python train.py --arch="transformer" --spec_augment=false --qk_norm=false --residual_init="none" --lr_schedule="cosine"
Rows from block 2 of a small sound classifier, named by matrix and row number. Rows with one number belong to one neuron. Each number is 128 + 24 x the weight over its row's rms, rounded and kept within 0 to 255. All counts start at 0. Numbers have three digits each.
After each neuron's rows are labels from the 100 clips, of 14976, where the neuron reaches its highest value: "top examples" is what is common among them. Only what is clearly more common there than usual is listed. The data: short read English sentences (LibriTTS-R).
# fc1: MLP up (model.blocks.2.mlp.fc1.weight, 1024x256), inputs 64-127
# fc2: MLP down (model.blocks.2.mlp.fc2.weight, 256x1024, transposed), outputs 64-127

fc1.584:123122104151094142088159139126120116137108107167140118160114150145158121140132116135135138161153134145135140101116161142123152117137115164132150114170143131130138167109188107078109143134058125
fc2.584:134117159089157123171133101147119133141118115103114100139100119118087149167158125139117144113128128143117154151128139098100096120162103130137131132101099088112139149124111090148116127158103168
top examples: voice: female

fc1.488:136173130115092092107120137125139091109126152136131136115129134090111135145132157111154132128094147117141109125144157107150115116150083160144130113097123127145117109135167129169120111126128144
fc2.488:118105136098127164103134099123137132161122143114101205134170092174110119118117121132109097099156144100145076109101148155137138126121151152149157166142122134150119116136122098142087112150145142
top examples: the word "of"

fc1.91:193109071171163141146148151152121138147131116079108076157137113133114120102106109170151188109095134089111119111153161125107148152123117107127124136144142117155127139112108133159157109154121114
fc2.91:095181138096155120112141099124122117104119138148122148121114142131145130128140096096126127159154120165124127119136111101094113143135100113100125113129147138142106108095125133106163118142118110
top examples: voice: male

fc1.105:126133133170166117172132110119124103107139130113095104097106165141162086146139128133120100104114134090177131139123114158122113129130172092111108128145157083129161103149171089149105124135137117
fc2.105:145098123109150150098122112130126117130160097125124131103141116129105185104093113119089153171114160172133130143106108122122073102105135138127115165154105156138092144106098120125121083108111147
top examples: voice: female

fc1.717:118105129129132133145173134099152145112147147103124114116143128097152152103136110140107128135089130145182120136168149138171117103138099136124154151120095131128134116108110116166170082143126144
fc2.717:118128128118061105137140140154107068139116091167131128112158115120136111211147157129120127106198127098082128145166106160102145131131125132115120148130126135121140149173151111111137165106129147
top examples: voice: male

fc1.603:123140120150105116083135115117144083150145125130168149081150138086127112098111144113156099113110160136118124107174121181126120144112145108161142166132105078107127128115122115127118123146106123
fc2.603:163172134146135118160098164173133096134119127142100129148082120175121114114135076148111112165133109106136125131109130153159110105124106117087110144127117124142167101163147173151120095111148134
top examples: voice: female

fc1.258:138104105122152130154100130131130147119114152140148124148130138112128108113077076131100168122139131097083101097085113112136129153148141108128135092071109109119146180126146166148150161096156113
fc2.258:135154099106099110161106128161136104136148136139133154112156138140071131114152138100140116125093141094168158142124143113176161095117136166150135168070110118131158096119132092122126122157150123
top examples: voice: female

fc1.641:111114125146147128105141135125145105094085126087110044140166118152124144115122094144108121133167121119085097132124124110130155104082055167133101096160114118138107102170143120119149134128137147
fc2.641:108134155108103176150105112132113158150162119153143183138112067149110133140101143103114120150131113098166102121087119130138133122126123126124100108103137125144149127110107128145122118156128113
top examples: voice: female

fc1.409:133112115103103173130107155114129094118147104114115109137122119107157117136128097103125155140143074108112161138130135085106138135148147090118104149144110095103153145139118098128099102121145150
fc2.409:166119123149166121160108113130096107116128144145103115137060133137095159119134171114141133122109144107142156116139143123131147134116123132134142115167137129089139120079207170179140115123117132
top examples: voice: female

fc1.42:144102138165108132132191061113068160136114138105162126135135123119114110152128136170157096145152122129099122138122134139107119134132146079093108108122132112150138151152103123109088113073089116
fc2.42:101124152144157115141197124129130125162147133094127115165112130128125137161136122126088126132097129143148133119135103160069136164190129098158170145132146128068161170118098122155157117131113147
top examples: voice: female

fc1.297:135157183081100114132148082115122118152158108090114131127126131110109137109104167173084162103141151117137156138132112121155146103140115132127136151102115166173111130179120171143140140122136096
fc2.297:120136115150142176096093130116170152105116119119121154086135169079125153160179146110110134149147139103141121120078167127149152131136145162136132102097166082116106120136137130131101177153111164
top examples: voice: male

fc1.90:100146084159117086123117143119157113095188114116117168126132141125143095155120128122175126133153121143122109142112122138119118115160120116094085109141147147105070101136104162091159139092114111
fc2.90:103127143126164152087155112107116166144096150124113158139143120149106163124167147132117155113145135139122104074157162109102175118104150128172159130164122122124140118132109123128100170153123158
top examples: voice: female

fc1.147:127101150126127124121143129126143120103118130139173105150078127158098147152140145104161132135133139115123129127087109142125144163135103123076152123137137106150130124095108111135126131107141127
fc2.147:114117142090132130117115137182124143132162170130122113137153115171106092099135124189113102144176142147112152147095100116140153118151123148155135085087109106151164129153152127104141109161146126
top examples: voice: female

fc1.453:151118130132110126103140158112119125093141131135111088097129154131149164104172114109147150137136125124145124141127146093138085138100061104146144146189113130114147068154123159119135136133172118
fc2.453:125107123148110092170132091124087108157143137154142189135123074189127137141110147150130156162101147142117115184150119131109111098109106144067115130137140148140154146114102148124132120122133127
top examples: voice: male

fc1.363:090110119118082126138091166163117131133136142146160086092206128125100150152111075168150125165103144118106163140151123166166128119099141105140115170169141141130140111096099115134124076137133081
fc2.363:145135121110120124145195101117126129163127154145092182133146136147131110120107152137107105117137104129096111137099125118076087108151146132147087110077141142118118145138167110131133123128168115
top examples: voice: male

fc1.248:143100150113089115137134115161156107111099150128172116156150142139156092159109113147113127153160091146106137124101109170132136169130094100140104158140100149113133097135110154139125126126140160
fc2.248:113136109126178117128143133153139120120123105111076101091105119122082123131176127134156134091089154131142119124087106089145118138173136144149201113148143151124173139069100135131166121153173118
top examples: voice: female