{"model": "sound classifier", "dataset": "short read English sentences (LibriTTS-R)", "train_examples": 26041, "time_shift_ms": 50, "n_mels": 64, "hop_length": 160, "input": "log_mel", "spec_augment": false, "win_length": 512, "targets": ["voice"], "num_classes": 2, "arch": "transformer", "norm": "layernorm", "norm_position": "pre", "hidden_act": "gelu", "mlp_ratio": 4, "head_dim": 48, "fused_qkv": false, "bias": "all", "qk_norm": false, "parallel_block": false, "dropout": 0.05, "inner_norm": false, "subsampling": 4, "layers": 8, "width": 256, "positions": "rope", "pooling": "class_token", "label_smoothing": 0.1, "loss": "binary_cross_entropy", "init": "lecun_normal", "residual_init": "none", "optimizer": "muon", "muon_scale": "original", "learning_rate": 0.018, "momentum": 0.95, "nesterov": true, "orthogonalizer": "newton_schulz_5", "adamw_lr_other_params": 0.0018, "adaptive_grad_clip": 0.1, "ema_decay": 0.99, "max_steps": 11000, "batch_size": 64, "epochs": 27.0, "lr_schedule": "cosine", "final_lr_fraction": 0.1, "warmup_steps": 2200, "weight_decay": 0.009, "adamw_weight_decay_other_params": 0.01}
Rows from block 2 of a small sound classifier, named by matrix and row number. Rows with one number belong to one neuron. Each number is 500 + 25 x the weight over its row's rms, rounded and kept within 0 to 999. All counts start at 0. Numbers have three digits each.
After each neuron's rows are labels from the 100 clips, of 14976, where the neuron reaches its highest value: "responds to" is what is common among them. Only what is clearly more common there than usual is listed. The data: short read English sentences (LibriTTS-R). In brackets: how many of the 100.
# fc1: MLP up (model.blocks.2.mlp.fc1.weight, 1024x256), inputs 64-127
# fc2: MLP down (model.blocks.2.mlp.fc2.weight, 256x1024, transposed), outputs 64-127

fc1.251:490513521525470485546478491508475501474453475539494480484505537470500466497496486535523507478542491485515498478501498523473509525489495539492470506524515482522445527494483495533527480505476488
fc2.251:533501479478506519467528459536513493530518500471512489443483464528506511500512494456537493516515530501480500446473493495480485502470575497553492469536492534473528530499467499531484526509501544
responds to: voice: male (86)

fc1.493:495522512487477472550484520515506436489551530508510513529499517465524563509519491438497569493482472465488466480475494492498533500534504504505525484496498502492532523479539478474501469482491504
fc2.493:479500498518523506526491499502532534457461509493494514468522458488486490478497497529473478495484514514474482490527486487533496498523484508528463498498472509498490496541502497496492523541499504
responds to: voice: male (98)

fc1.52:542495506482505496505520525506486497497500489471499494499487484505511528486531520493459490480522482441480512541471487492528510527494483480501500485510483494455468524528508523512542536518464532
fc2.52:475454480488505487535469520519480507485543499479529512473482545481494434539463482511514505536512513507547439468522465461484528502491537503508493490496527538516470486497483506489474529506502507
responds to: voice: female (86)

fc1.614:500440527499487545487493511462517487511521502513493510519434473513497485521493518511478485512502503471501507497457505529547543518512515550448507511481485566481499540478491474520519521494456515
fc2.614:492492494511486489527497472525511480472516533440521511477482533470490503474500456476534509483511511488494455499503491511537494475488521478527487530516484486531504515469487514498497517451475492
responds to: voice: female (82)

fc1.255:487503462524481498485499509512496539509444512506473468491519487473540492507500497485486513504499432472517520497526470477458499521449518436493521521479467544513529506494528543509498535476494491
fc2.255:556507502489483514512471505520494463464514525478515488497514539516475488502500467501524488487480536526493523518462532500496531491534438521557507478514517496479477521554516504487507529513505540
responds to: voice: female (99)

fc1.48:499506479522489503496549496503528483430515516519505485522505528490457522500463511499528547486526505496502529538483478531496529448501471466486459497479505491492523508497544483471516474529476484
fc2.48:480524501524534507504520482532513515541528485494497532550511521498528508453524493485473521526451527511546476495547503502510470516502449487534507536482482513519491498525503464533533534453490511
responds to: voice: male (100)

fc1.500:495479484537483502509537495465488509487501457532471521511462527454456483494455498501486475542504514531510478486504518485511485546496488534444484506470522503522486506498504457531495518489500500
fc2.500:517468520508527488462468466516502481539503555495502533500511533479489522461526453490489512497513464529467509494518504541526494464512525444485508519479483530433494532483450532483526505488474491
responds to: voice: male (99)

fc1.309:489484526477531522493493499527529492503477527472510515496509460559535501514483512490483535481496519497478461506495465557523494497532521487524523490543477499497482505535529530489538520427478506
fc2.309:509510508476507485564502527449459516520499497504526507508531501498496450478514488513508518485516473506463516511494497479517456516524487525476490508487465512481521479529480497543525536518538486
responds to: voice: female (94)

fc1.198:552499480453535476479541506504510504483486524540498482518516516518474486524529482493496462470517514490478482518512498475492519472504485502457468454506518470476512503456481483534498499506488502
fc2.198:514467537499502492518469498510509484491495524439501522506564523485526473467479503510510501496493512518530503474467534512481508505511501461501502499528477525520526505549465512479511491511449520
responds to: voice: male (100)

fc1.241:518490458521511502522480477524490523487501483473482496547493504438479521501459484504451499488455483553499439477506481503497519500524529513500505483440481492518469517485550468489500496516511502
fc2.241:455495506441542486488511476488544508503479523537485499470460498500511509507491494497498488506488528481468477491537529497467471518553494445480510503515530505469509483499523504474491494514475518
responds to: voice: male (100)

fc1.724:515484519475531492493431447507464510495481505471533484488472505553515497506496490511489518532519482518477533510491491529526497537470463466475503501489431535528488509458572526467479512499490486
fc2.724:470508454539494490526540541550532489495543503459477518501492548512504478468486474498509542554534511464491483485509561457491455501501484530497488493515501465517481526541502474505524536502497510
responds to: voice: male (74)

fc1.180:458491523495431528478500500505469491501476505531483517522505471502498471525503509480469472563503508481481475509442503509456511563477495504482496517474533507459506466514518557478504526491517509
fc2.180:499512466508520495497484521514556534482480537501439496515502515547518497518490455528513534470503491493533490502521463479511545493478509495481520519504502466515489522499487520450486507492484504
responds to: voice: male (92)

fc1.189:490476490454451510504537528483521525494496511496494507522484488512541513473490466435515523523482484538518493478490518493513549519520506509540495520501561527488530528520497502484466533506504460
fc2.189:550490505473538540429492498495472517526537472474500524490495488483506489521513484468524481565521460497526507488537535535478543485434493499479551498511547499531520500460505527503488508481503520
responds to: voice: male (98)

fc1.720:544485505509516526517465507491444513484534494507517492530567499467524521477518478475476510530509462491511508512528496487507461509518521466482487503503512474530493477505509511465449529469486545
fc2.720:433485508496515505535490486484506503481478486518474539460494510489517534521493508509505484488488517512477472527503515486505509500462470493499500500474483510513527498472486495531530484539491464
responds to: voice: male (95)

fc1.495:503469502508507473507479494536482519527521490507490479493510497459562509490521485448526556505540456481440490530562498498518502487548487525477465494483495504502550538483504529515502516512529532
fc2.495:535473491488484508517521488501502494496516515493477495482517488486499529502491493536488463519480562508525532513491498511485502549424504543465509462467489536507477503526471506507503473543508450
responds to: voice: male (82)

fc1.250:502503516517475502504548507489531527504512536534501502540485528477499472468507510455525492470527501492482491466511523530440514513507474525510501448494451528469433502537500533465516504559501538
fc2.250:514516484475515471496453481567485465513466509498546459488512503518476519485504496492499546527457495529488471533464507501495542493529474551502522517512515495505538509495521551466493478477468467
responds to: voice: female (91)

fc1.188:508498521512472486522532516502507485516528485503543519508470526470498497516565492482502534510521471479493461455536490508502516525528485496465490514466550478448462493488480480522502498498518470
fc2.188:513460504485506491548466514481490500489490500440465485475492499524532522476501475473515530522503487485483515508549474504529502493508537480493543507461509523495490551535498467469493545535532520
responds to: voice: male (93)

fc1.107:488485466512484519460506539507476449514498524493522508453490510475496502467467475505495514461488490490464466494519504528503484464491476505472506553528534498499524488514510515499489492484493497
fc2.107:471476528521492487493489528472515503514450514477512510519556512508513464535509503475494455493548529500520507507525486497492531515510519502486488492459471522469475454502478484521517499554488530
responds to: voice: male (99)

fc1.628:484513513541479512490516513473516518473550483539487505461509502516490506482514477446499502524517452506479501512463475551475527491496530515518453491491512500495533506481505503453530479496525478
fc2.628:489506527476477496495488520495488467529457506504513498493459534489519524462481517521522506461517523547483472489482501447509482462499541541536515508519556486512515468538499485490495536464495516
responds to: voice: female (99)

fc1.707:499562504511473486459530502492487492507471460509524491493463489497567487487527492490495531527462528482455487469541532473485532490487471477489524457503505453507512543522488485520487501498488432
fc2.707:507525495522521479504482500501536443498470550510463530497524534513445526515468523555469490522509506504505470541491506496515471466533482530559541527436531509528481435493502509479525511500523524
responds to: voice: female (89)

fc1.733:490468502561520485520463518538492516496502480531513463523475482527498501476458484475482518522479492439506533460480511486523498506509487476507498511480460519522435508487516487509482482542485497
fc2.733:534473499486515507545495529491510506450498491500495514448520480471444526533525499506512459461546511514513550494474486507540545454492529500522519496543529501493506480501494563501467515497489529
responds to: voice: female (93)

fc1.21:465480515461471496494496505447498518537523495541522496513517516507514498490469520529520485498528527471510521489497520506508489507507552509455511482494523507500443458511497459540504482503471540
fc2.21:503511488476530491526515510532479525515474502482488462497524492490496521481459468506510496474515504532491503482497453460554525531504514522495507505444512482485506502478485547485513484521529497
responds to: voice: female (84)

fc1.491:529513494491493452486463459505504496487493489545490481472487499489526482520484482537532434491477533453546500517521509455466493521550481469479548494457509526511497459457528500520479506511508501
fc2.491:451481479484482517509474521503464486459474524474483506562512489536485471526531487489467532501502510469482513518487521535504541496511548529526518515538446468518488512564478521491503450486488520
responds to: voice: male (87)

fc1.392:472466499451542534517505516513486509542485485494512505442488484438504529490489449480521485459492485461485502495494474482496523484503432468512486516571525523501501496459554449507478510502458509
fc2.392:487516564526489527524530519504504499447524460437497501507473490547467485487533472498512489489497539465477490469530505501530523497532532485476490530468461488505460537534497530530482464484502507
responds to: voice: female (84)

fc1.83:475529483532481533505532536483474490498499537470521482477526520462444489485470476425486467522500486510474436528490512480497456521505525463534480461515533473521477529503503507532479511504461498
fc2.83:490467529484477553529485524480555508509465510529516486521511510510478505535481497504469468463540519482531494519507476517522515535504470493482494481496510557506534474477514533478508507494513466
responds to: voice: male (86)

fc1.516:504535479550450517492539541514480480485496471510532523527473486513525538481501538459485475440541533521506492489486528473512497485519515504481500490453511487510491456507491541490485469504557509
fc2.516:513527477532497492486496501454493514484500503520462475519486514444478472475483504501500467521510481462542503503534478490489512513533493514520498510541484486466521512514512487483459488501471491
responds to: voice: female (85)

fc1.306:445531444473482493498531531500514488495533475458462475500498468527498533457542477495479535529495511468476511461534484537496479500518504512480513483498495495480526483552498492485481479487535474
fc2.306:510498531490515498512521554538511520529523473484493495483495518510498465500512443498522532450499508488521478476519502518507527508476517468501478500536484542468444542480524466499496502499458461
responds to: voice: female (82)

fc1.421:523531531508474479480506487509508507467506519488483470464477514479514436483473491517488467479518495519508505504502551527437485518550462505490507478490464459514509484509503522480536492512539496
fc2.421:455481465536499483480477455509530460493500545509489469503543537511513500543489508461502487510491518462479469472493512498520509454462496479510526534510498510556492488478502511489502504474491514
responds to: voice: male (93)

fc1.371:501487509501483498535476498499501492481562504488487507524502490502561503490482492522472503515496483466508480468434468464505459519439489499494556513485455520505466526540493494464480539497519485
fc2.371:428506502456510524508530492502483489533499475503490544472521499470466520510502461518509508515484503509498494517515483461503515509511525456470478510536528510486490461488527532482514469472507503
responds to: voice: male (94)

fc1.207:486513484520418501539433490491477509513509484460535486515505549467498533573493478539526521477520533472509507467500495470473480524518466495519513481503535513484509473495508479453537532541507548
fc2.207:482466473527514489513512462497520447502473507484466551500488507527505496450507517491500434470441516517519481517502499528477473501481470494483498513525478474486524495475521570521449467471526477
responds to: voice: male (85)

fc1.403:531483485487524525501467514511512527480466483496481551485506472491476531557512507494532567489462503470470501535466535501484471515489522517500513479491464475472527499493478460470531507520485517
fc2.403:489494501476482480516514488443495450534514541495505465529506532492508540525500509531504482480561485511536493531500474514525544492493487502496509523512485503495512506509523546547459464449538508
responds to: voice: male (91)

fc1.45:544500475500541492493501486500490493497495502503550476538490509493508498516477507483503505532530531516543471532473544501489456507545511462520533451465516461540542546518528468494570489550541477
fc2.45:517508490500513508491472470493484474486490533516456530500498505516483507504505470488447486485485521500504546503525487514507473475477483507470529491503527492482479455509554504513511461491461489
responds to: voice: female (100)

fc1.387:453497499507474494505512516515498523519562518470493480478503463487478517499541525525475514498525531497464518498484477501483514469532519535483554502483496493490521538461484497493484460486517513
fc2.387:515467520506459544477454501500455494485467517498550477555483487482523487502509539521511490441519544542490508478502480521513530485459488507453448480518557507546543493501474457487518535507514502
responds to: voice: female (86)

fc1.126:475529482472442520495475509514490524514515465494499460553455545486507521508498498500480530460494484536495515438473502504486500503501529508466546516468434536534500531469494490487497510514472519
fc2.126:501533511510470476503489505521510477487499497494523513464488478498484531498516531507489500498492474491520457503493523534512513482503489497473448482518520471503482505524523514500460469482503538
responds to: voice: male (92)