{
  "model": "sound classifier",
  "dataset": "short read English sentences (LibriTTS-R)",
  "train_examples": 26041,
  "time_shift_ms": 50,
  "n_mels": 64,
  "hop_length": 160,
  "input": "log_mel",
  "spec_augment": false,
  "win_length": 512,
  "targets": ["voice"],
  "num_classes": 2,
  "arch": "transformer",
  "norm": "layernorm",
  "norm_position": "pre",
  "activation": "gelu",
  "mlp_ratio": 4,
  "head_dim": 48,
  "fused_qkv": false,
  "bias": "all",
  "qk_norm": false,
  "parallel_block": false,
  "dropout": 0.05,
  "inner_norm": false,
  "subsampling": 4,
  "layers": 8,
  "width": 256,
  "positions": "rope",
  "pooling": "class_token",
  "label_smoothing": 0.1,
  "loss": "binary_cross_entropy",
  "init": "lecun_normal",
  "residual_init": "none",
  "optimizer": "muon",
  "muon_scale": "original",
  "lr": 0.018,
  "momentum": 0.95,
  "nesterov": true,
  "orthogonalizer": "newton_schulz_5",
  "adamw_lr_other_params": 0.0018,
  "adaptive_grad_clip": 0.1,
  "ema_decay": 0.99,
  "steps": 11000,
  "batch_size": 64,
  "epochs": 27.0,
  "lr_schedule": "cosine",
  "final_lr_fraction": 0.1,
  "warmup_steps": 2200,
  "weight_decay": 0.009,
  "adamw_weight_decay_other_params": 0.01
}
Rows from block 5 of a small sound classifier, named by matrix and row number. Rows with one number belong to one neuron. Each number is 500 + 40 x the weight over its row's rms, rounded and kept within 0 to 999. All counts start at 0. Numbers have three digits each.
After each neuron's rows are labels from the 100 clips, of 14976, where the neuron reaches its highest value: "top examples" is what is common among them. Only what is clearly more common there than usual is listed. The data: short read English sentences (LibriTTS-R). In brackets: how many of the 100.
# fc1: MLP up (model.blocks.5.mlp.fc1.weight, 1024x256), inputs 0-127
# fc2: MLP down (model.blocks.5.mlp.fc2.weight, 256x1024, transposed), outputs 0-127

fc1.83:522536517506528498436571489508476524548481416541515560537439520526469484461502497414469530538478555500510520556519486462512542533485441544408563578387536514470580475527554495498474587507515508480485462494485535461542540457559519482491483466467506491561492451559562524563494517488488553480514538545494490546465515539514430584470480490520469501494543538446542461502508514562565494434509
fc2.83:488490493461449453589486548472479489479493482488475465495571501503454596502521491507508500493521496503468485449538483515538517419500537579599473427508561490548501447485456464519584473533508475510394511532491451491520484494575553414491516517490436500437480563514474447451447470551553502524448466429476523506516518456480453469480497449532500485524389465535477554465562464440568566479436
top examples: voice: female (91)

fc1.128:467481522480600468471482506485503411491497536494492445551480511472515515501578463533570451465494552543579507513442494458504511459519544505492478466520524475504556457514529484493433513484549497497493488515454506498449519508535513548514501488496561445495515507402410513499560487498422528475558439453474517521475491554484464479457512541586455533576474494612507502548436487532540478475575
fc2.128:512481452497448521484506518546516546487502552519512515443489466506405491507473572527493534517494558450491503509501552510506503555503485451542505562469548443507497491491468485574572522534395492506508510452489527478551562513442561526501526508455402529600428509517544565443531477548515518517454507535536469418563531486525567486563564492483488423548536477504545508462522465465426471512482
top examples: voice: male (75)

fc1.14:483514455468477378541534475469482533506549511530538502484588480435583514384578532516583466424567463577520489524563556518438534481537525438517496514466472514499474547451593455491498573456464490512484489525481481574516468519511512491529543462567553552481438567509466541440553550489517558542553484615515476479496516449471464503475485478441473452498461447558543492504523508408472475439506
fc2.14:519570557537452505447526538453510487579447501489495504470471531471407563578534492453511523560414541467479501490426419419521503442433564571449467519496545543524536523511452552459433462554537507433501505537485540499460512479529479524452464503503410489468562485493467568526528420498488435565407517481481482530478548537490513459565512487528487490497501521538488574488428512551447516511504
top examples: voice: female (85)

fc1.469:511564562548460493457536479534476465501429456488532577450504514544530579539480565441532463433571497522491523464454554457533441488434517510507550469491465530537533477562572465509485537483480529513568413570495490466481527494506455501485475471486464427521480496491420533493539533519585484493493444475474453519514537563508469626509546480560464483541509498510509560455482516508509517493477
fc2.469:482466491502515536565492476560461542483554530558474484593511471465418393522486447566499509488452439452530494505595496504505443525549464448474447506550562448481587474487436541520571501532496515507558523483472535489444482477509484502502449594473556540436500495549572474497465521571496530480537457457553556521511423433451452396491423494438507524451408439485504470604528531519452515458460
top examples: voice: female (95)

fc1.650:525529472451498532450544492514476526490429465522479464471538442522545538490497524537509510520536492515546533559508554479505454408525556481554559506486448458459530530494417452525452448543517498553470481567509486531492474531509563552447499596485440515529476494479432417548496509519472511432454529475512488565505501513509406523451462504499543456519518418464462509436486572486544452475546
fc2.650:514561520497453503569524464476483506497445522449579515525596512509452495457461528495519519416527412468467448463443561507564495514468461479480498495481535557509424498491535461474466484532468550452529533452527527453510444488512497414481499508533536500529546495516524561465494513495506480560488584539537488472518530476435564566546507474496442579500454517515469545555523541474481506471436
top examples: voice: male (100)

fc1.322:469453546461484574481529525526480553467488443544533501452455487555469494514512422542429527536544469521492503490506499504460502474523481463559544461453515453556494533430555464439494411561544494509542417509435424558493511513445521519540472478497496505492461513503570463455514477493565489475508494515535481492482460503504473551469513578477538499496555436509522545445500572477539460523468
fc2.322:564528490480484434538460540497497440546559508521433527505557534447461523540464572543530556576457493557551520547480504497493589438516523468447478495480583586515504497555493541556503559501566552487461503540552560439638522454512511447438501494581531500474443477511420516440479525515458461503476490508479466544432501450421478399510481509523429498596458533505517463483492449503451489504494
top examples: voice: male (98)

fc1.733:526528524535525466560412509508510481481475524503476471565485498433447450453460497480468560491509429520509586508436393530501518483532528513510598545503552485447559513507584535439441506517496548505551499529523459468456507492539479551523541499535578428518519412490505553524496496470521482481520461468517490562478504492513544525541430473425479504539482519454499475498446588494446479509525
fc2.733:471468468429508556475539481539448494507488442484546492466519487520566493507490482483539512549461515482496509506484500435517391518457543521468520457433440600513469447580464554477488503479553495473435525543554448546522454479490513504532455470440532569548512521490479408534506546561516525488527516425581492499502498531516529525426549501493502536515498566580520567550520430500484505486530
top examples: voice: male (100)

fc1.309:485565516567490499498523565488501483538559512493502557474581548513494519470503480474445541542461593576485495456532540518510504479473488477579593578500498447500503484470469499416517445458540474506512453534489502468482527484495511489572431454463473509489494510453554397504516546546500459507484486430497468532527530410490514561577510492469538484516530540567520466485479492446487485464405
fc2.309:562437423541456462552480485515542512463388484465536571593374468444440497508485596441503447528529514456554587538442444492560495505468470466494470449486531498524465506529588534468449551513454450574470496503464510521547536525468530459466487493520539531540508502531429547490491567560441498501524515526506510524428451506475506512524499529503452510529438430467541480521511473454489489557533
top examples: voice: male (95)

fc1.392:496483510482558550513501516477505494433457469486510412548477574485575499417462496531499535496420516571513433559525435456517483441541496594500519508470501447439528505525429513490432570537473568502504504503454509564515469449495534507557501539540518450476484472476511522494542601506554501519551525499480547475434526596450493523484532497489561450422508524561570529442470528533473518474458
fc2.392:510563484551490508475492464537505501501499515514493548507476473567476516596466536527491500517514478459490434442496549513490536526450524413423463467426497521545504504565516510515450470489501441532507501513540505468468527487517438476457481433482494605546546451464489523538473397526519499494408473460535504459585468471549551502476501464553469526598418531455441515473494441446504486517483
top examples: voice: female (98)